config = dict(
    expansion=4,
    adamw_lr_other_params=0.0025,
    steps=12600,
    adamw_weight_decay_other_params=0.05,
)
Rows from block 6, named by matrix and row number. Each number is 128 + 32 x the weight over its row's rms, rounded and kept within 0 to 255. All counts start at 0. Numbers have three digits each. After the name is the row's rms in percent of the matrix's.
# convs0: expand pointwise conv (model.blocks.6.convs.0.weight, 480x120x1), inputs 0-119
convs0.55 094:155071149152113125156150101104120141148140102172152108129182117128191165127100173054156097191087098068102108130087100093080116138135102183136183128119140158126147141125120156159069076164127209098163101132115172168097150121128137068182145072155126105093137139140101130087117144176125136170114110127079118170175138184099130153136135167119117089135176070102162115
convs0.56 084:149076096081102131132167130076166137112114176157067088089117136138103076124125130131135141091106165115133124129147134154140188134130121182204166127173145096154067114138147100105143177078162104131159166129118108201156058088102099142131156138139103103114152121102097071162165064106170147147126089150116135105217148053120106132135118181144097152145098106142106166
convs0.57 096:108140109106054136062121107103190080166089093120149123139132104105115116148131147124097112139105126081077118138177165069136175168147138098142116107169048138087134148065138046187097140096109109128095126105129079185121101127119204136118119193116163106142091169107155167105117153092144129155151106142133169136083121137173121137119160209096104104142135164104124159
convs0.58 103:140136096126144087122043092102136137122199144137111118100129211145133095113168129159143115141123157095088099154110112133114116097136103141144045129126191127131147156127154150115105106123155131147063094146127121100162161181156137217104112187152169141139139126152102154164131158131114134113159210131163113120134175072091148084124115085180062167168091129058129133
convs0.59 112:171146097096068149200111198134149163148077115135140096090102103119111129112155107138125120096156132086106112162117196113136157141137176124104096144118068142137142102044132147122104174102142133110092146137085163151116111145164194102148088103155096107119132167055119070163131108106122147117143108092158162166114080170126158119100188138158080080158170142140053084
convs0.60 100:093079141145113215086093144109145114142156142116157133152153185112112141110174086112079125129106098096121165108102095128086121144147103129130101130138154098144138103101150118094073126123110095140171134102118209084106118116210101052218127126117144148098118110092160109109170090106124103119097140164101106133162113148137101151082104138186102163090079088192192174
convs0.61 100:115116167107205105124144111123166121122076083121154081108142073179060111115044106119142105147105117099116091080112098081141112111173124115161131123127123189127133163152089120128120150180157092101127130062089155121096150099120129092138154058137103121146116118131138121081175176117081062101149140048102142106112101125137152169106103128037148132121160088126091097
convs0.62 098:095100106101139148155123121105136131123117091136092147145111093124102127124075136099110188178159164122080160163154082158119103114085117144106165194107100104175126144135080105067108122126095116206138118178083132140119128068103131129087105060134137145100163187119094086112209120118141211196179102179127138159133096140181151167127124158172114098111122099111153102
convs0.63 110:110153138118129126126109159177113165140159157122142152155079102153188090075152150157073138147114140157162108133158111102184115200185123121128120112139124129124123132149148127167143161134128204036130088079151144115135135091190119148145178119202101159210121162142093142081125165146146156117100080093167127113132144128109092077063135087091106072093101098101146144
convs0.64 099:192117140155171125084136136147140150131092142145170082109175106101040101138108135084149147139182116131107132083147134098172155087143106128164116087096094126061162158136111140138081133145158113129131068045107140083185087104115186113117108113129087153169134160139144119123118182118144112134057208158106175130102132165127137092094151130134123121145122117133119027
convs0.65 089:133159175107122150155101133140146147111109134069081093167090132097130130104151084094147120097157150119095178113112129134139121134115186131105099090186139123157131094182156119090135170136188079144124153088153106175140170115102150141177072135126156143083090143191120126136166147176024129108161134154106154100187093038085123118123136097145108051172095127144126127
convs0.66 112:131118149113104157141139083194078081127137130071110150138177100199094139157148103112077116144195150172171143199098099084051171133161138101127193143129155112094121125188150147086132097183115132116100159127134143101160146175145164101147088180118092130111142106180077158144089154090128170177117085122172125164104165134163144137113126145132107095097079121152134097
convs0.67 096:137114104128133128121089136138142195116093183111088120122116118131130137139132003183188113159114132086105151108163139106153202146161143215106163120116086092206153060172126114120125130190122164111144139092092151115072144121215143160130092142120145129174090130106141156164116135117160076155134133118111191130130122168156091098119135110113122139123153131154117104
convs0.68 095:100108149113107128162114170098108173127142147115113068040081159122080106122136111129126167114122119140114128167118041147106130125147147114107181096060126072114160066148153152139143151079163113138164131063104190130149152144075117155098122200146130184063093117137130181139150149141134134115140161101093144137121143133097115154137137149095171194103140213087157130
convs0.69 099:130117112150157111045126137124164113099124095157165154132087116102113105139107147099030132118139129075110177116128184159102177159185173114134162131129112093095117182097077199112099129143120121126090152151108141069141151120165106147074120069088159082141155155149083116113039124191163117201130113132123111168126085157169078116117147111132121115133116151087149131
convs0.70 090:105153116094093138112100162091098109168138120151120073123108115115183129123144161123090089187123140144103065115091071136048127176142110079124157030156159189173090131167104141090105171127122166137137139120126162165140144096107110132125089163097165163059125069150095183107106109169145168128133125115137102155107138179133135098084086185068081148130145121136123113
convs0.71 110:143096097095163192129142188139146154083142105085172111105111118156139139091148139117109155153159137132168159118148138139156135068242122101123111118136137144083095138135166118124175077095099087130123094052111140149137141130185157075089114125136161085142139082126108124134121121192104134090116134115057111103122147167124131122170138197073076123137059165096142186
convs0.72 095:134183101141172169076146142192074151150109106101131144097104095153149115151138183145126099131116159154163092103099176116131170069177123123197080076111105144174136179133176111121133106093096117119127113113130133113154146157170143078096109143103112163188122128079079151160213118130133128156122114142187086098090136112140097158116104135096163193107069130177168082
convs0.73 108:131108159186154158108110130110108129147167143120123082195152145135105177070169131151119123133132155083118141192102116117171139156154144174137116105102116130071165154123108066052131108172141169153101219080113115132164218138141146084122153166108078108115125085121158139084136122055116141124133089074128127140155193087112124126167126138135140129122124183127080079
convs0.74 096:127108151157083093147073121123121161091095147150118111155089200091158129075128136084132099133111078135113155114114120168131167144143110157108180159160068154129095109159177204093124165080173132073114079068122139122124130223109084030132142100140116147150118160142141125131127069160143142087061134130141113141107131064123133149109135151097127100071142157120112132
convs0.75 099:082144041211137143103178141161119065160099056132157150172085125192141127152143116116156113129102079094045140101128178091163144134137109070173115120116113191176117128145087150131152149096100119148124189174121189115149153115124145153136118162164146112109169139111075139139167127124187151160066110151129092107185154153133138140122130107115127134111176127103122132
convs0.76 084:128122111131070124132123117140128123114151100143139202097095099148092099130131052153109193138085104130137142095083135123152077188171127087134075106059133096121092071108119139117104082128173109117023114131134183132101088143136114128135125138118159127175197132111143138114098150142191214095151151137099083189138104148166083113107143132096151154149114128139171161
convs0.77 091:080092108154144141123168123162155168140168149093102158196154160145137149130113042112097175138156089075117146194126125101144108081138112183138074122129121170176093173119058073138124164109064137105151109191179103150161134128110153133070079171191111132141089109093165140185115152157117077146125122112151117157070109117167153126074139145121109137133140132146137116
convs0.78 089:121106103193156154145196047172170124169199177162180075181151135167125140153107132130151165166105129168129141104134091099122112112148100166151146112121115148145149112057122154104143125077164145140161168112150115101149173103116168121151159119095156175133149094150067115082125146107184145092116199125146147089132136103125120080061148138170166118107161105076164146
convs0.79 092:088078130066133123126158127124168096167105130098098121122121125116142110129085105112104085076104159126164164174127153107147165169150186169141085072150141163083171102125118167124078151110141163140206160115115131159089108123100167114144064129106098151081062196144147082118104150115184172128190104154087089121110142097110183146140195119146139108132090166106077136
convs0.80 099:161173138143151149121142122160148141164156149087108128084115112134175129151132125113143077121089175180118131127132125116160043080106177146139099172076179155094192112089085182142044114095134163199131152145162099082139129149047191104144146156132134134124203150126149119113134123084114163127110101097146115128111162127101172141082123135174081077143122097110097158
convs0.81 095:146109185125100118066109149110186125128163105103151114200136078139140137118090146181108116170111118106133162115072181119114069143146115108174077081122184165137124111119132092117061132112148124133183166140136135088128171143152075123126108119080118138152212157130127145038120121144092077157113072121124133196137163171163144155126121105187077135117134117159137091
convs0.82 085:123132104143072146145193094127133130127165177157097101192132129095107134102145162153133114153248158151075168171138105166125201106138120157099112130131130151145126061136155125153123133109118110155119130102067136148145142121109129135146112172158065134175126053155103129085126121165069131144120066187127101159161068089154146087104160168143152085106086149103112122
convs0.83 091:135198197151108099104105156116164141187115167148157156132101106163094119110093116114158122178128068092192149116102143154123109114142125166143155142080086164118144144142129148107148160160154187163116140142118127139107065126160118113134088184118121074134111055165194133154150132140094102073098137095131112141172125165152116129161093103059162040135196129156126173
convs0.84 116:144151165033145095103129060112176168161164121169155129182158171137069135104131150165128125145098137094098127132129090130108142071097151157129154129170130129088144193186181160123151031118155102147158149133104154097180096137117136124147119137079169151153149090124135149107081129170130073165123133113142109088170194082112127161094120098069140107147146130089107102
convs0.85 090:106189124177215222129120093164124166148061111054143143106088081105137104126143165116132150144114162143162129138129110150135151137096074168141160137140138095142144129140089150102091164105139151159174153126173120165126175175088155127150149127150136094139140121127082148128148157149093131075150137086136134120154151165158076124164130088175191187136137138182107042
convs0.86 118:058106102078177091189068138152174130068130125150109127110120150155111180119113141127126153136143137124126072104122165158147175109079133095092101066165092163092158098144123116122048122189167129138128131067143087102104122158092108130109148100163187180135106117119122169141176152037073112179094109169129108140109153115115153165168137121150127158162134112109126078
convs0.87 095:115109073101113107118100149116111090139088137139109139139161084167142115122147115111149108080147155163141182108128106162137129170161117190130081112154149070083159158152088141126138096133114131165149169188102242103201110164157133089089098159130130100211101112136132087071132061128129084134100123135127160145131119153028130136100078120111110110166115163140117132
convs0.88 106:131106147138128088122127174083111118068122138081122126111122192150155087135145119118118055117105154134175168195148180148142156110123084083097098099151114147145181128178154138134111150163192145150080089091079151159180099136177138162130098177202152136129167105177171133147153127133122125147186167201126136084172143120103130079057127146137143135087130101136146165
convs0.89 107:145173115143095063087145063070143133105066100092115166141187072150109129090133167116116103125180155170086158180135128154146134100144094110157101191115126108117175095122185104157177105143149117170117082126113120097103133135156156070144177122143134132104099130104155155111084170114129133081064099099102109145094141103145148117147123114220145193119134136205115124
convs0.90 093:180124131135109130118114131159160117130138126078125119126113118198114138096160161098154155103151096124090112081131159171136175103082145136101178147147084139096102161074137223098129124100129124172117073133203172117114092145212132056078152127125097127159128174066119103118128135195150135120128167062124150137109149090146175116120056127143122123079137142074156128
convs0.91 108:068151089154105137065128125174193139176036124128152116135146121119085127090112115128138088161155089133121199147134179132100155132166114151162099136102170086124114160131169114090145180114037139125143106198133139099174148061128136159129079123149092118121117099132126107109077138066108165112104142108091146134099104109083086177139128141147146073081086110119097161
convs0.92 096:132132102159206066159076181146126159203103166140126095177132122123114136133186139142139115132128108159126099117086078152124154170149147094114125156070162133087069102076124173170195124080171123122102160131131086160181153154125188129159128069120091155184133137107124164104085147149180125096156153132168114111180148103135115182130117104158170139115147172156086134
convs0.93 097:105197102183128096155136159153139149139066123100092091141134123071055139129141166102143097084097161148197109077114123077112107080129080148117128133169112187200124128145109118140129065103076155163093091146183121175145120123131093129102107094131126102125122114208079111140174168101137154127106158115160173131121150116136146145177171142091091143152135185137171168
convs0.94 101:113120148147164138160157176122121143173159109166122076206119147206067192145121212119150116127088094155078121121161139155140136063061142121111080130194145075115132142147128111165126103127119153076146133130070059089077119115148086103136117127113147158141089128169088135144081126116099122130153071164128130166123129128129093077168113135118123169104094183110102152
convs0.95 091:068078207078132103148142138138166181109121139137102163149177139060148159146174144144146135104155112105132104161156207116130180108141123157154107167106093077097176144146143105153130127101111143122139073116121103109132078163104129152096136063101159077171188101191137071166138142119161086119101088103145108136192126078160161114148137129158144149127158132050146146
convs0.96 085:093121126101164159086130080170083094150125123132160145086163141131122086077128122146131120117124168114135114128176133165126163110170139144128143103114083107124186124149156132130085121054197176151111115145140105151104052089140161103150110157112196124090105137163118158159153102059113156107143054110129073099149135107207160161095122054132140130081156191119114071
convs0.97 096:129089166115080177140131126150103098132104147122114096080124175110108136142152131152115115110136140130152106136174149106135093146153164142123110163138078103145106096076144005148142098138194116079127092083135140177129104050149096183093167142160147162148126093113106118122164081110140116118191190120089141100130093117147154031099150078150071130151116093112111155
convs0.98 095:189158111135102074183112148149092117171196179115131119114163187129109076121165118140092104105122114087158151138112141179228143154099145105106098124132136113067113128151156147138184147147107096147136138102116115134082100103107168138123169151124125171167127149135122094092170112200100038093122185124142144072146093106167099074162116103174147089142090110119139107
convs0.99 106:088116122119097157125128109125138090117064138114150195172084129138079157108137158113143102144150134124079118081064159140081158136115071151112136102107086156148170157129100081104121065123124121133154092059144156102102095038152123163070146135136117100127069141175109149099110125110149173148133084069152138188163062133182121143181155170103127173123146178144109140
convs0.100 097:126083116097080158083148112083120126122174173157129081139135122118095144129127104199103145142109074164120135112081186092141088182144164130112054156118132143106126192210109108166067155124118166168155174135160145149151122131150128111127154068101156116137170187114138119142154090142146118105162042144101092117178117150087092161105183102127094118111123168158175101
convs0.101 093:115127136169119154147105118145089135052086137191142149160149138110152153134127123141117138129127072109020114137149136060146144153155125110098103160104162125119120097136133096155133122129103115097142129129101061100132107132106185089108144123149090162140157160132140108094124068224075203206090146136125094126143191158161115167121149111177148140135122157173194095
convs0.102 110:149114133144123106191133151095075136141200164121160072186136069100154134100155118132151118183160129151114111119119155100141111121085166131162094171125148132166090135137071073140123119132153181120109126149067152115094161062102070127105120106082129159052129126070109072096160099107137135100086138155076146168068110156137119109149127096109179088108170104174178104
convs0.103 083:069154144150158174096110136145255166076140156080128192123147066116079149183048103144151149118133139085167139070142118155153184154096112132137182186149150159130137166128114179163118142161158122152134100100149125107145136149113111125163146078100089137127106120111126126092103165119134119163201118128143144060127164138073140100158148145103143111127104124121122109
convs0.104 110:111180088100146126084106142173099128194148144092060185096128132105133109139191179051150105107114100146163149189107139119134115114140099081144110111155174120132187090123148121104130155141065117122088178131130164111164152189118143182064139122177193109164145101095133112154115115131130146144148122142124128127213095170139179092123134151140091109145104175179091110
convs0.105 099:159145130169187122133088167142188084132129176115151141108118160155124089134142071170122091078145132137141153087139145185132122123159140107179119143142152156054184131140209131159128108161157116155195099115119109121144141104060133113062104155150166140141139144146120065091172193114197093172119149147085186173151133148135169102125100104094148138128132090104078139
convs0.106 101:107156116148080139140094103123117113162167112084111105091137105064143145152120124105103066136162182131139190153142126140106127183136112170135140176095102120147158102076121166111048163130148096119138133071102070186068100090147103120125141104088062121089157169168130107120125155107118044155121118147100156112138107086180172174149175078155108103143138139183176142
convs0.107 100:110170086154109109127157125067126118075174117120074122142139108184174139124070123165168175122092127152121191212088096141116193130090127107092131146121097108155154103129063105149121113106139103211123137135076078093169111160115073167146081142143162134084139134131090145116093143157158109103177147183172110132131176126169130150108091168160148146117160133119184100
convs0.108 097:140119100050153113174125096182073162099130057158020097172144107154118138104173140141157103109124147109190130160166107105162110098112214179090124119113132162152120161148141098122146124129150140150148068114119131103097159169140171163083104069082160169127142098195114174139109133157146154134183135082142135185131146115114138152129149120128168128120152133166092107
convs0.109 097:125132116141093177161184077081101095126133108129159158097119170056107159145131193161114116115078186152133123135133067105103121147096103105122172121163114184132092134128116162141089110173137152124157161158120128162132154181135108069139163096166131088150182107204082041154163101140115136137132153177148138116108093090135099121140092098143117147115111090118028147
convs0.110 114:121123087115161109120096100073144095134105111126092122127110136112161158149116104157125119097121143067112171122156156163069222104127196138111128107133179108123104144144134143088124134107111143147071102088071135125062110149187169188127079149147174070115117077104089095079144124177130183078103149102088136089174123144162167138126156093173158136144193096161110103
convs0.111 103:105169162136135089106115102089109171189168144090151080119120103138189108154178156175099077103118130151107156116108133103091095136120156103077158118134129085161078133149127099143133119117106149115096121120144151134138145214085084100121101107183132153193111104116157054097081179118207115164077159125108110115074070133112132153133172164114129163139156121049149110
convs0.112 097:086129104114154106102172100191063146094146169106115154132134142134187106104167127129149134157127111126178137119140113108132112144155064162123151100106104115149156107115138125190085082155160088144141149142187186111138136120166106086085063111134117148066108151153212162173155117137192137158112116110066112142074107093196114097163110078149140101119150142169193100
convs0.113 103:143126041079168108127178161156112138134089146115146097101181160119125119096105155107171137130155130158148105062132164185106158135099114200123092131163144099096169127141109114139154089080114159133088180115178127099099124103130182142187107114134157108095129108106163113218074166144114136107184075147105123096127150097101092105130073161119090167071096086094109124
convs0.114 112:172134121163122170120122140167149139095118106112133081109134108057184092123140111152092188124087132107132113173177103109140103154133081095117148156170097099111102146115107105124191047196075106148099076152109073156109141156134157061117089141103117135121128131159161123143152148105144095072108177062212062118113117173108162105179166131148137135115171109115135132
convs0.115 094:089116122175122120147089047125084148076156154123104137162111098176092174146096135111123125113196094098166190106125098096091142099162152147104140086153103165134121116142119138101148067186134096167131146159168064155096137130099198141138164095137167171149100154147110131158150066135167186180132127174123081116110154133116128149063141090163115061103105168123138161
convs0.116 098:155145148132130131172222111130103096109182113126112148097161164111138180147111118101109155124158148098069157083152116179081135174081154190105150159105157176131121140121194143147126147108099129089126110135174080125077058103101160114077077158073165143110080088094135214148129194105132131182115152125143120115116105099108122085100158130156139172096135146114106102
convs0.117 103:209156113129109154115121105119103182135122195144127181094130163081122130127122146143151169175183161050140091125072146090114147085113165091116112097128145092115145105174127158084129114155117150152151113181131122164133035117112113099107143070088110122111160205156110128122172200145131143168142053127151161096114150125178166100163120124145122166073152136139133125
convs0.118 099:062172163122141168168114160145158179122094102144125120093173109160085115161103150128204079114131138057094143120188156128077125131188064114097125166083192121116077144118161119102137123124080100057134060129159129088130042077158138121148090096143117124140114113085142104149178142149100107161129170176135126133130122123151159155107106123092180128146121155140158142
convs0.119 094:150135111151133133134143095167112206181113112108136151100160175096139081148144098141129192144062099079163130093110085130111104119176145107175099196059093172065129140171172133086131126111136115146069118128167087139091091138161112122098146114142059184103105088140178149131125162147153096084111156143109138126161128143136143197115104148092165081100073098104154101
convs0.120 095:106206153150079068118113061191133138118146141135089111132144110172103135151169097201130160159115122130125130112200167162068142132168168149076179132101135130144165149101137123136124119085095117137135178085151117100062150122087098132108104125080133141153154095191181098171166170128135131136103133192079115145097117147112065152114143098102108100098174104081106106
convs0.121 113:168127094151133139088102080138098130168106082148145132091133075165121152078068097147188128104097135144109092060221160079142123123159097134100142108139144099128147209127095105100191134185122058145127136159128120105088117101118114161129141134098145129131151094158164126162135087134164085121165095091163074175147155081134135170109127116093136128099103130191061096
convs0.122 103:130144153143115159137091130100156145159087218138147147187125125111171163151080116149127123145160132075117126099149142167084108150145081127100142135118109102132167130114150200124144129118095126140133130136123099226073063153177135088193147140125132080147095173092095090228112145124138088204157130155176188111122126092148120137112130153188149120117124139100110098
convs0.123 095:077162135095154086138146125104154140081148145112133084183153136144152173074173100126134164107141150178150184166096116086109105093126123107129170137137183089080207153125149092110149143105104165186137120098100111098100117063125123140085153058107130145111117105211121130142154111081133104157187137115105052165134141108197114147161065134146128150128155165162117153
convs0.124 110:170074113120128141116056159146108195139162102177176063148152126126135161127100121128064088174113140126120122174103078138121160117143131133207163160153157098154134129186154142120179125127052132121137075119194127170145149051140099162161109130114133068167143130140073088165175108124130097120157154117115109142145155090140174129148151090134145121112083157192159128
convs0.125 087:125135154152100115113113152186089147160110170163178144146149131109158101102146161042144172088150115093123152125108161177135147150123124114076077178129179120179117164159146141133095091148145071085149022095167087147168135129208128167126130115107105093118127118136159126137165137146109140144131091164124185119136163127143098161190131180121127125109151159111099036
convs0.126 092:159103141113170129136088152086154149164154059116107149154139125169157154094143060126070116198094102076125146085096109141137162108139149174098127122104123119116163120056133152093122090101094164119186114155121131063117128126100078193112129113128099135123150120163080126072107099138155081107133104107109204185156174106159171181108144111125138180144170161135190149
convs0.127 098:080137107148106115140127091168146049098112142125121134143156154167126119111182153041154135137122159098129107137114134085099173135153118117088153087082078223116106225122147135149164090117149182109149140112148084094154102123078109107103123166081100120153134101110170152094125096099097149121169121135088159074138081105111082170116095146140116104170155086074148172
convs0.128 095:103134176099127065097086126105056149136161124132119136097145074111125172079113118144071114121103155143087122146191139161162125195148105167144158081106170170180087078123158070123122082194121157165115121129163103142105155085225099106102138073095087135142162122176107138130115180123126124138148106141125101150114155102037116089117111108139106134144109101159132118
convs0.129 090:135070087175106117163090109124135129130131126106093091126103063139067171085147091137134175177140141107135167140111076104047121060103149086141148111159148132137149151124127181133184102197078171114214140116180181119112091162118080133122139139123090170131121169130094102162070117152114139112084152064161161155152129091130166071144132096131128138123121154135097129
convs0.130 088:157139135137146133092075139132140113126148134153114093175117113062108118106236123174114103134084162112112075146148121129137123106108187127168157136121153150082116139154133082120125106125050148142115103105095164101162105070102122163200150168079071128095106136142159122138127087144109086063116157098092095183113170166104159111143091176083044134153118154163104128
convs0.131 107:130161149110125215115130104165123124060172108142111122183138116157128075134091111119177110111093139127142117058123052140193154116104116094076144077110120108137100149147088139117135071149131103109091141095117064109158092096169118083147124109151115175110124169192168134143179122100099072150115126113184131097157176183143105081118082131124128204147124103099135102
convs0.132 102:101069124191138148134132085112061145090161057125115113133170120113107137115105129137163152091081132084069144111168090104091087209081121179165173144097121186135119117107163148201150085142138140051142064144109137177116149109122093171114144100153122071125147086178124133152069155099086145144114127091145141142177122098152148147129129134183134125151157140135160150
convs0.133 096:150157135161130160157163155152110115121164125109124169150129114103091145045132131144115103168144082158085123128160107100173109112140109111096143053170094044132142156042097083129077147138167143139107096101159076195125116168083200134171112140084117142086179115115103157189121115081163093171182143079129139110132152164154160129117173108121095154126129124140118099
convs0.134 098:166146124109152109143114111161103139079124085081140183119176177082090152124071186138148089119144122118129156217186160131106092133153130123141127091102110152159123128158144183138056147159189130181131107116141115126107111140166107129078088124138168084078133130118161154125123135122087155108112172100130118106121186124195108172177098136131122175115099157148134239
convs0.135 081:140153089255079109119114096155139166128125146099152109141112180137148119131125097107139105137150075105182049114120128087161099183177111134148184125086113055116152094138112148117107079099094112086123145097165124141171157139119117131066107138149156091144111116153150140051146105110119159102141167156143118096152166127104131181125126086170085086142128118116101074
convs0.136 103:120119136143140156166185150131102155148152182149152111146127129082137178112137135114124151152100165107126109118060128180133117100125100139171115136126147139100133127115187069106185142197139140163141129116109081177090139122156143138136163109110105142143112081193140203124090127138178147089094153120200099084051053084064136086162157089055124104109135119105153139
convs0.137 099:131133086108137137104122115072114074145113126196120130166093129094163124127121161145100093159117185155116151114117047098130164085160112031195126122130171164096152091099081206160162195112120144151161087098140146094068130119121122137076123123172085144133096095153109098143106132188114123097120092087088090143152134110122165157158133182090125145153134141184147127
convs0.138 094:156158079128090137142132118135100147187073172156122153145155130129086123100174031126181150115088127114094159155149106108146132184168142148183124140125146120096191111151100118161148172150138111186089158155156065117099139166172135135101097140114090092150095098154137123107088132090133132114080147090119137133087116088141182084099141060107150141147204175097063148
convs0.139 099:163151111155160106150153153157141138110107162160108132092136103190145144106132087100153125081107178118105122104090158075132112110146098140073136131110145168177066163132151097097107149125088118112084132119144190138095161098241127150097128061125151065137167157143105101147116100106150165140106064079068102170162118071135166121122150143096141149123099133200180151
convs0.140 127:166186106142138091141083081082127196165110179132149162144130127215149162067143099133161142142108092115141093124103202140125134113167130125148111103151143103095156111084092159128078140160091059144072119134147154141145080120123158102104115120097090167163147126085132108123144077179189129158095116062117134120171135202134154144194090121096113115087118159136101112
convs0.141 087:152084172058113070075114163079103117133098137103139150142113119134104090111136164159053114120111154053113099170128156076110156125159105178138074128088088141109103125147160098104111143173108069142120058092113124066100127166195124111160140102126117177157147121165138079136127156117108097081096133140121149161182082077152129087159167100172114126155109138178115166
convs0.142 096:092146101156133090160123076174034140119116143126051139099138133177108161139115121141119141169181134105146147118110143112107152148097141021107105191082142097137127139129140093161162161133178121142109151136107105178128090162123080151065157129097127106091124101135144052114144068104121119123086108119137149169156156159092124141083092073139137111123135085169167202
convs0.143 092:144164115145106112121099126122189109115141107162118101141119146135078106211105083124135159125172132179142172116162138133102109136081145128071164136104134090142107167096138157148136089136147095149184101139184074132146151130103139108190131066087131113121147087186076101080102030168090090193096154163199146132136164103114141181114120124184158157131133105125097130
convs0.144 100:163106094132108029099129090151137120118109081110123170141106125112198142156076165115088171109102147127132077136125149157187181079105186161141089119160104155125172115089093087110174102140111152194089135113130169117173137162128179170075151166191125141135149132080101101063132107105146133131149139148097137142126156141109140189122077134175162140178144115169155147
convs0.145 104:151193144120097116085134201092124089111124166162088068160133044114075090161128120142199179112084103124137113114150137087109106077111140082107113145172135108171105157122149134097138136079161103164130125143124135134155128142092121044138168137103092172124134159166049141150121096107121130111191177142127163086065172143107111143145120064098149107118094137135165137
convs0.146 103:093118098100131161135101185113158103111172150158124070059117135115090121195129198154188110128132118138148135123103141125090156123083157151145067158152128088142053136142077115109153145125119062103160138191102150113135168090101117155144113175146209080167148192190136144104146101104150154150091119111193130098118126118148123194149103117132133081142086134169117137
convs0.147 102:127137109169043131156197155135197124136119116156100058147100114142114162147084124148128133188137157124146076162156150130153060104084138117111134119165145102183095151136162103092121145140094106098109144151080092122097103146179108088171161122122122134180108106177108159148121114098118047165144076091195102194114175122160156117116138093089156143117166082156146118
convs0.148 088:117109079124147115119152124099111108111130118105117101175134199082133141098180072130151141159057126135127099110151121152127144116141115127148043166166117173138099116131155111097177073147195075137070113102126121089133116140078121125127203118117154088149095102128120113076090127170156111187137144162110124160087123118156088034154180086125159097135121082143180078
convs0.149 110:096145174082121130078136162178175127057112109179078148137136062140192106148142112166130169126149123089123096074118137119119152123153086149157179177187128112062130141138135114139170126077126132152207132083136141136093136110092147082112143101088127159114126104119103107169126065127171153160176127120161075107121073098148123089103099051143162165113154164147138095
convs0.150 101:121111141191113161068144133113090084151170138167084109178182114114110163086106120140164088146145127140140165076159139159156152101139138169101137134084100127102181184098137168137170114130118145137121117106136114167169082118120118138134105111086128113108071119154126141122166137170184210143135150080120085123037098101187121136092072141132066064100063147139125104
convs0.151 100:124139099142128154173180140188096106154204094114107119151125120113186091103176150101140101123097137166137149153210131118121146150107083158144191104153135153146145112061135133153086195118139134116177113129128148090166183144098119137095121159127090166125128077108151164157148110107131139124175092136135135074182126048180147096107134068122143156179090133088053129
convs0.152 097:094192148151124122170114145083139173160106124196164142139126223135138139143141168105171126154133047137153164098103080159045081086098187095136153120105133101105110176089145093157190106133113105109100141111104148132120089159177087075147104147127074120152144122130116090103147151131153168165193136139107111078190145110123132150136117182097077131134149138136140137
convs0.153 089:113126171134078091037111113170165130118149139179148091141144089178121114137122143139138102176103080148134164166160098078139188108174130093130117145097125094182093113109099127116141125063110125146090068092039118131092110127152154207148194113162144136074079135169158149178102107115086110083114156157116107140130155160162092134165084110124088156116095123125148139
convs0.154 112:212149140151156142193177162143105166107109119101085108148161175208120099147091124113104082119103168139108093102153110117082103181082114153098113088116118138131081096053124136181136134132119153101152148137151111148154131108150112154116143109127069129149097167112162099165124140089155141133153089061163124071151082083142182151085140133143187052129137139143164179
convs0.155 099:061088128151145123140135134096057099157117116105172170115099148127130109170130130147213145170096136114105104091091088097091160124222049125059164125149069097107137179127116125152168067170141130117120152136159105119104151070134179189115142147116162116138121095144116158100114123137174078165162140127144116121119132119113087167083092126126167088162121183141153101
convs0.156 117:082111209099112117171165189131121079135104156117137107210131094164109168137155107104185160123106140084146149120152093159112147131123043125106125101120154111097106146083112121162139156103101093126110095118145137185129143116114157144170066120179127146117135134048115116118170104136151174196031121108153153120167159114168126088111139075115166168149162157157125115
convs0.157 086:120177133090119180208106094142103122175127097070117145162155118134134149126063168090127116154131173090154133065144112169124110130068127139113147121118118103074147101139142134141076136143029134097135147139119198089102075149105148149124107148155030153100092167069165100150160095129155155095132140147126111125146068133137108130118132108103160167134152158170075170
convs0.158 093:153148113164168105102104107106128107167098113135079134106136105104059115134121092136184134084108111133104079128130096125103060133084079149137134085111139119153180144142099096072065194148091108123110147074104148102152165113138179134161109156140121139169187121172156136141138138103099141071185061155097111090150172077206078067137093099150113095106119136146162139
convs0.159 081:159131107144092125177178187169154088142112119128120112171135134128122137177109123164147128111120141116189104094190102138149154140102154183167185154155099137129096145161158120132147153055144167095153112061104114225129153130083110096156094151127118172085136073124135165117172099122107134167176160126135149157080140123110050054096127099113106099125079144069131118
convs0.160 091:176124163096108207078119148154088156074106142109133107079107115108136151124098109116192170177104119098077137141183089142123139057156124098141124152142136145132150154055125134159132086085207135093162153102112150117178120210177136176144118082072152124151173117160129120123115130107154157131150090174100123121072137118079136169145159154125105147177093086149158103
convs0.161 104:144149141125152101071098156131174121120129163182135126091139080114137124188106139160183149130150110112173085153139167141146142154182142169145108149125154128113085101079178179090174138088046089146095198135119092138159175162071112095109108174138091125136147099151102084133143112088115117088124140196109196114156118068173112118173155113086117127109151121162197122
convs0.162 109:114152112100137156109160166116117139139149105116158111115100093144109076089166148147130114115106096161095150122133168153123152095139111167173146089202117115119077088071147098178173126115093122165081122161144096181083142131139155074149055137206185079119165075106168099097172097154133141142110140099093102121175148126102188088154129086186141157115062141129079112
convs0.163 105:120116134145159182109104144098181114131160126075161128152142152096157113102166152156084168158120136154189117132166132134138165106129094103100133153140148134169138161122189114060172164132220032084107149161162116108111148099127120110112090142136142092139155075088125113108111059131152157090142130055136176128065132168150147116139130108187154150082123122105194165
convs0.164 080:102107109155141123120104175192084164144139144095143133128181103103117121140115063144057156115136088153100112169106111077119072156120122169140112146135135150150136125062111157113141164136147035146101121121156145186110125098153146109153137104069142111125139154130130082000139146078177146099169131144178140133147095107178178140185124149159118135140108081137163127
convs0.165 099:156122154078133126142118158069157136155114154131121174087116126081163122114184131137150133067121099168093160144168149157165172105115108168149120123134070151102146067122115132159067069156074091091131124164072098194138152089120140062151081130172098129171069140120088101131040092125149180110132122159169177122073152118106159099118091154123127136167142103113113116
convs0.166 109:100144120134158141149147162107197185191156125160184119141132099172111106147110108169090047138084179118166164079112120166130183077150174093125157160158158139105163126116163069118107175076116054194116172174124085138149147149156126084099118105125113149131100075132106130184132091148128187102104101146135150105128147106155151125163165125167133138152108097093081134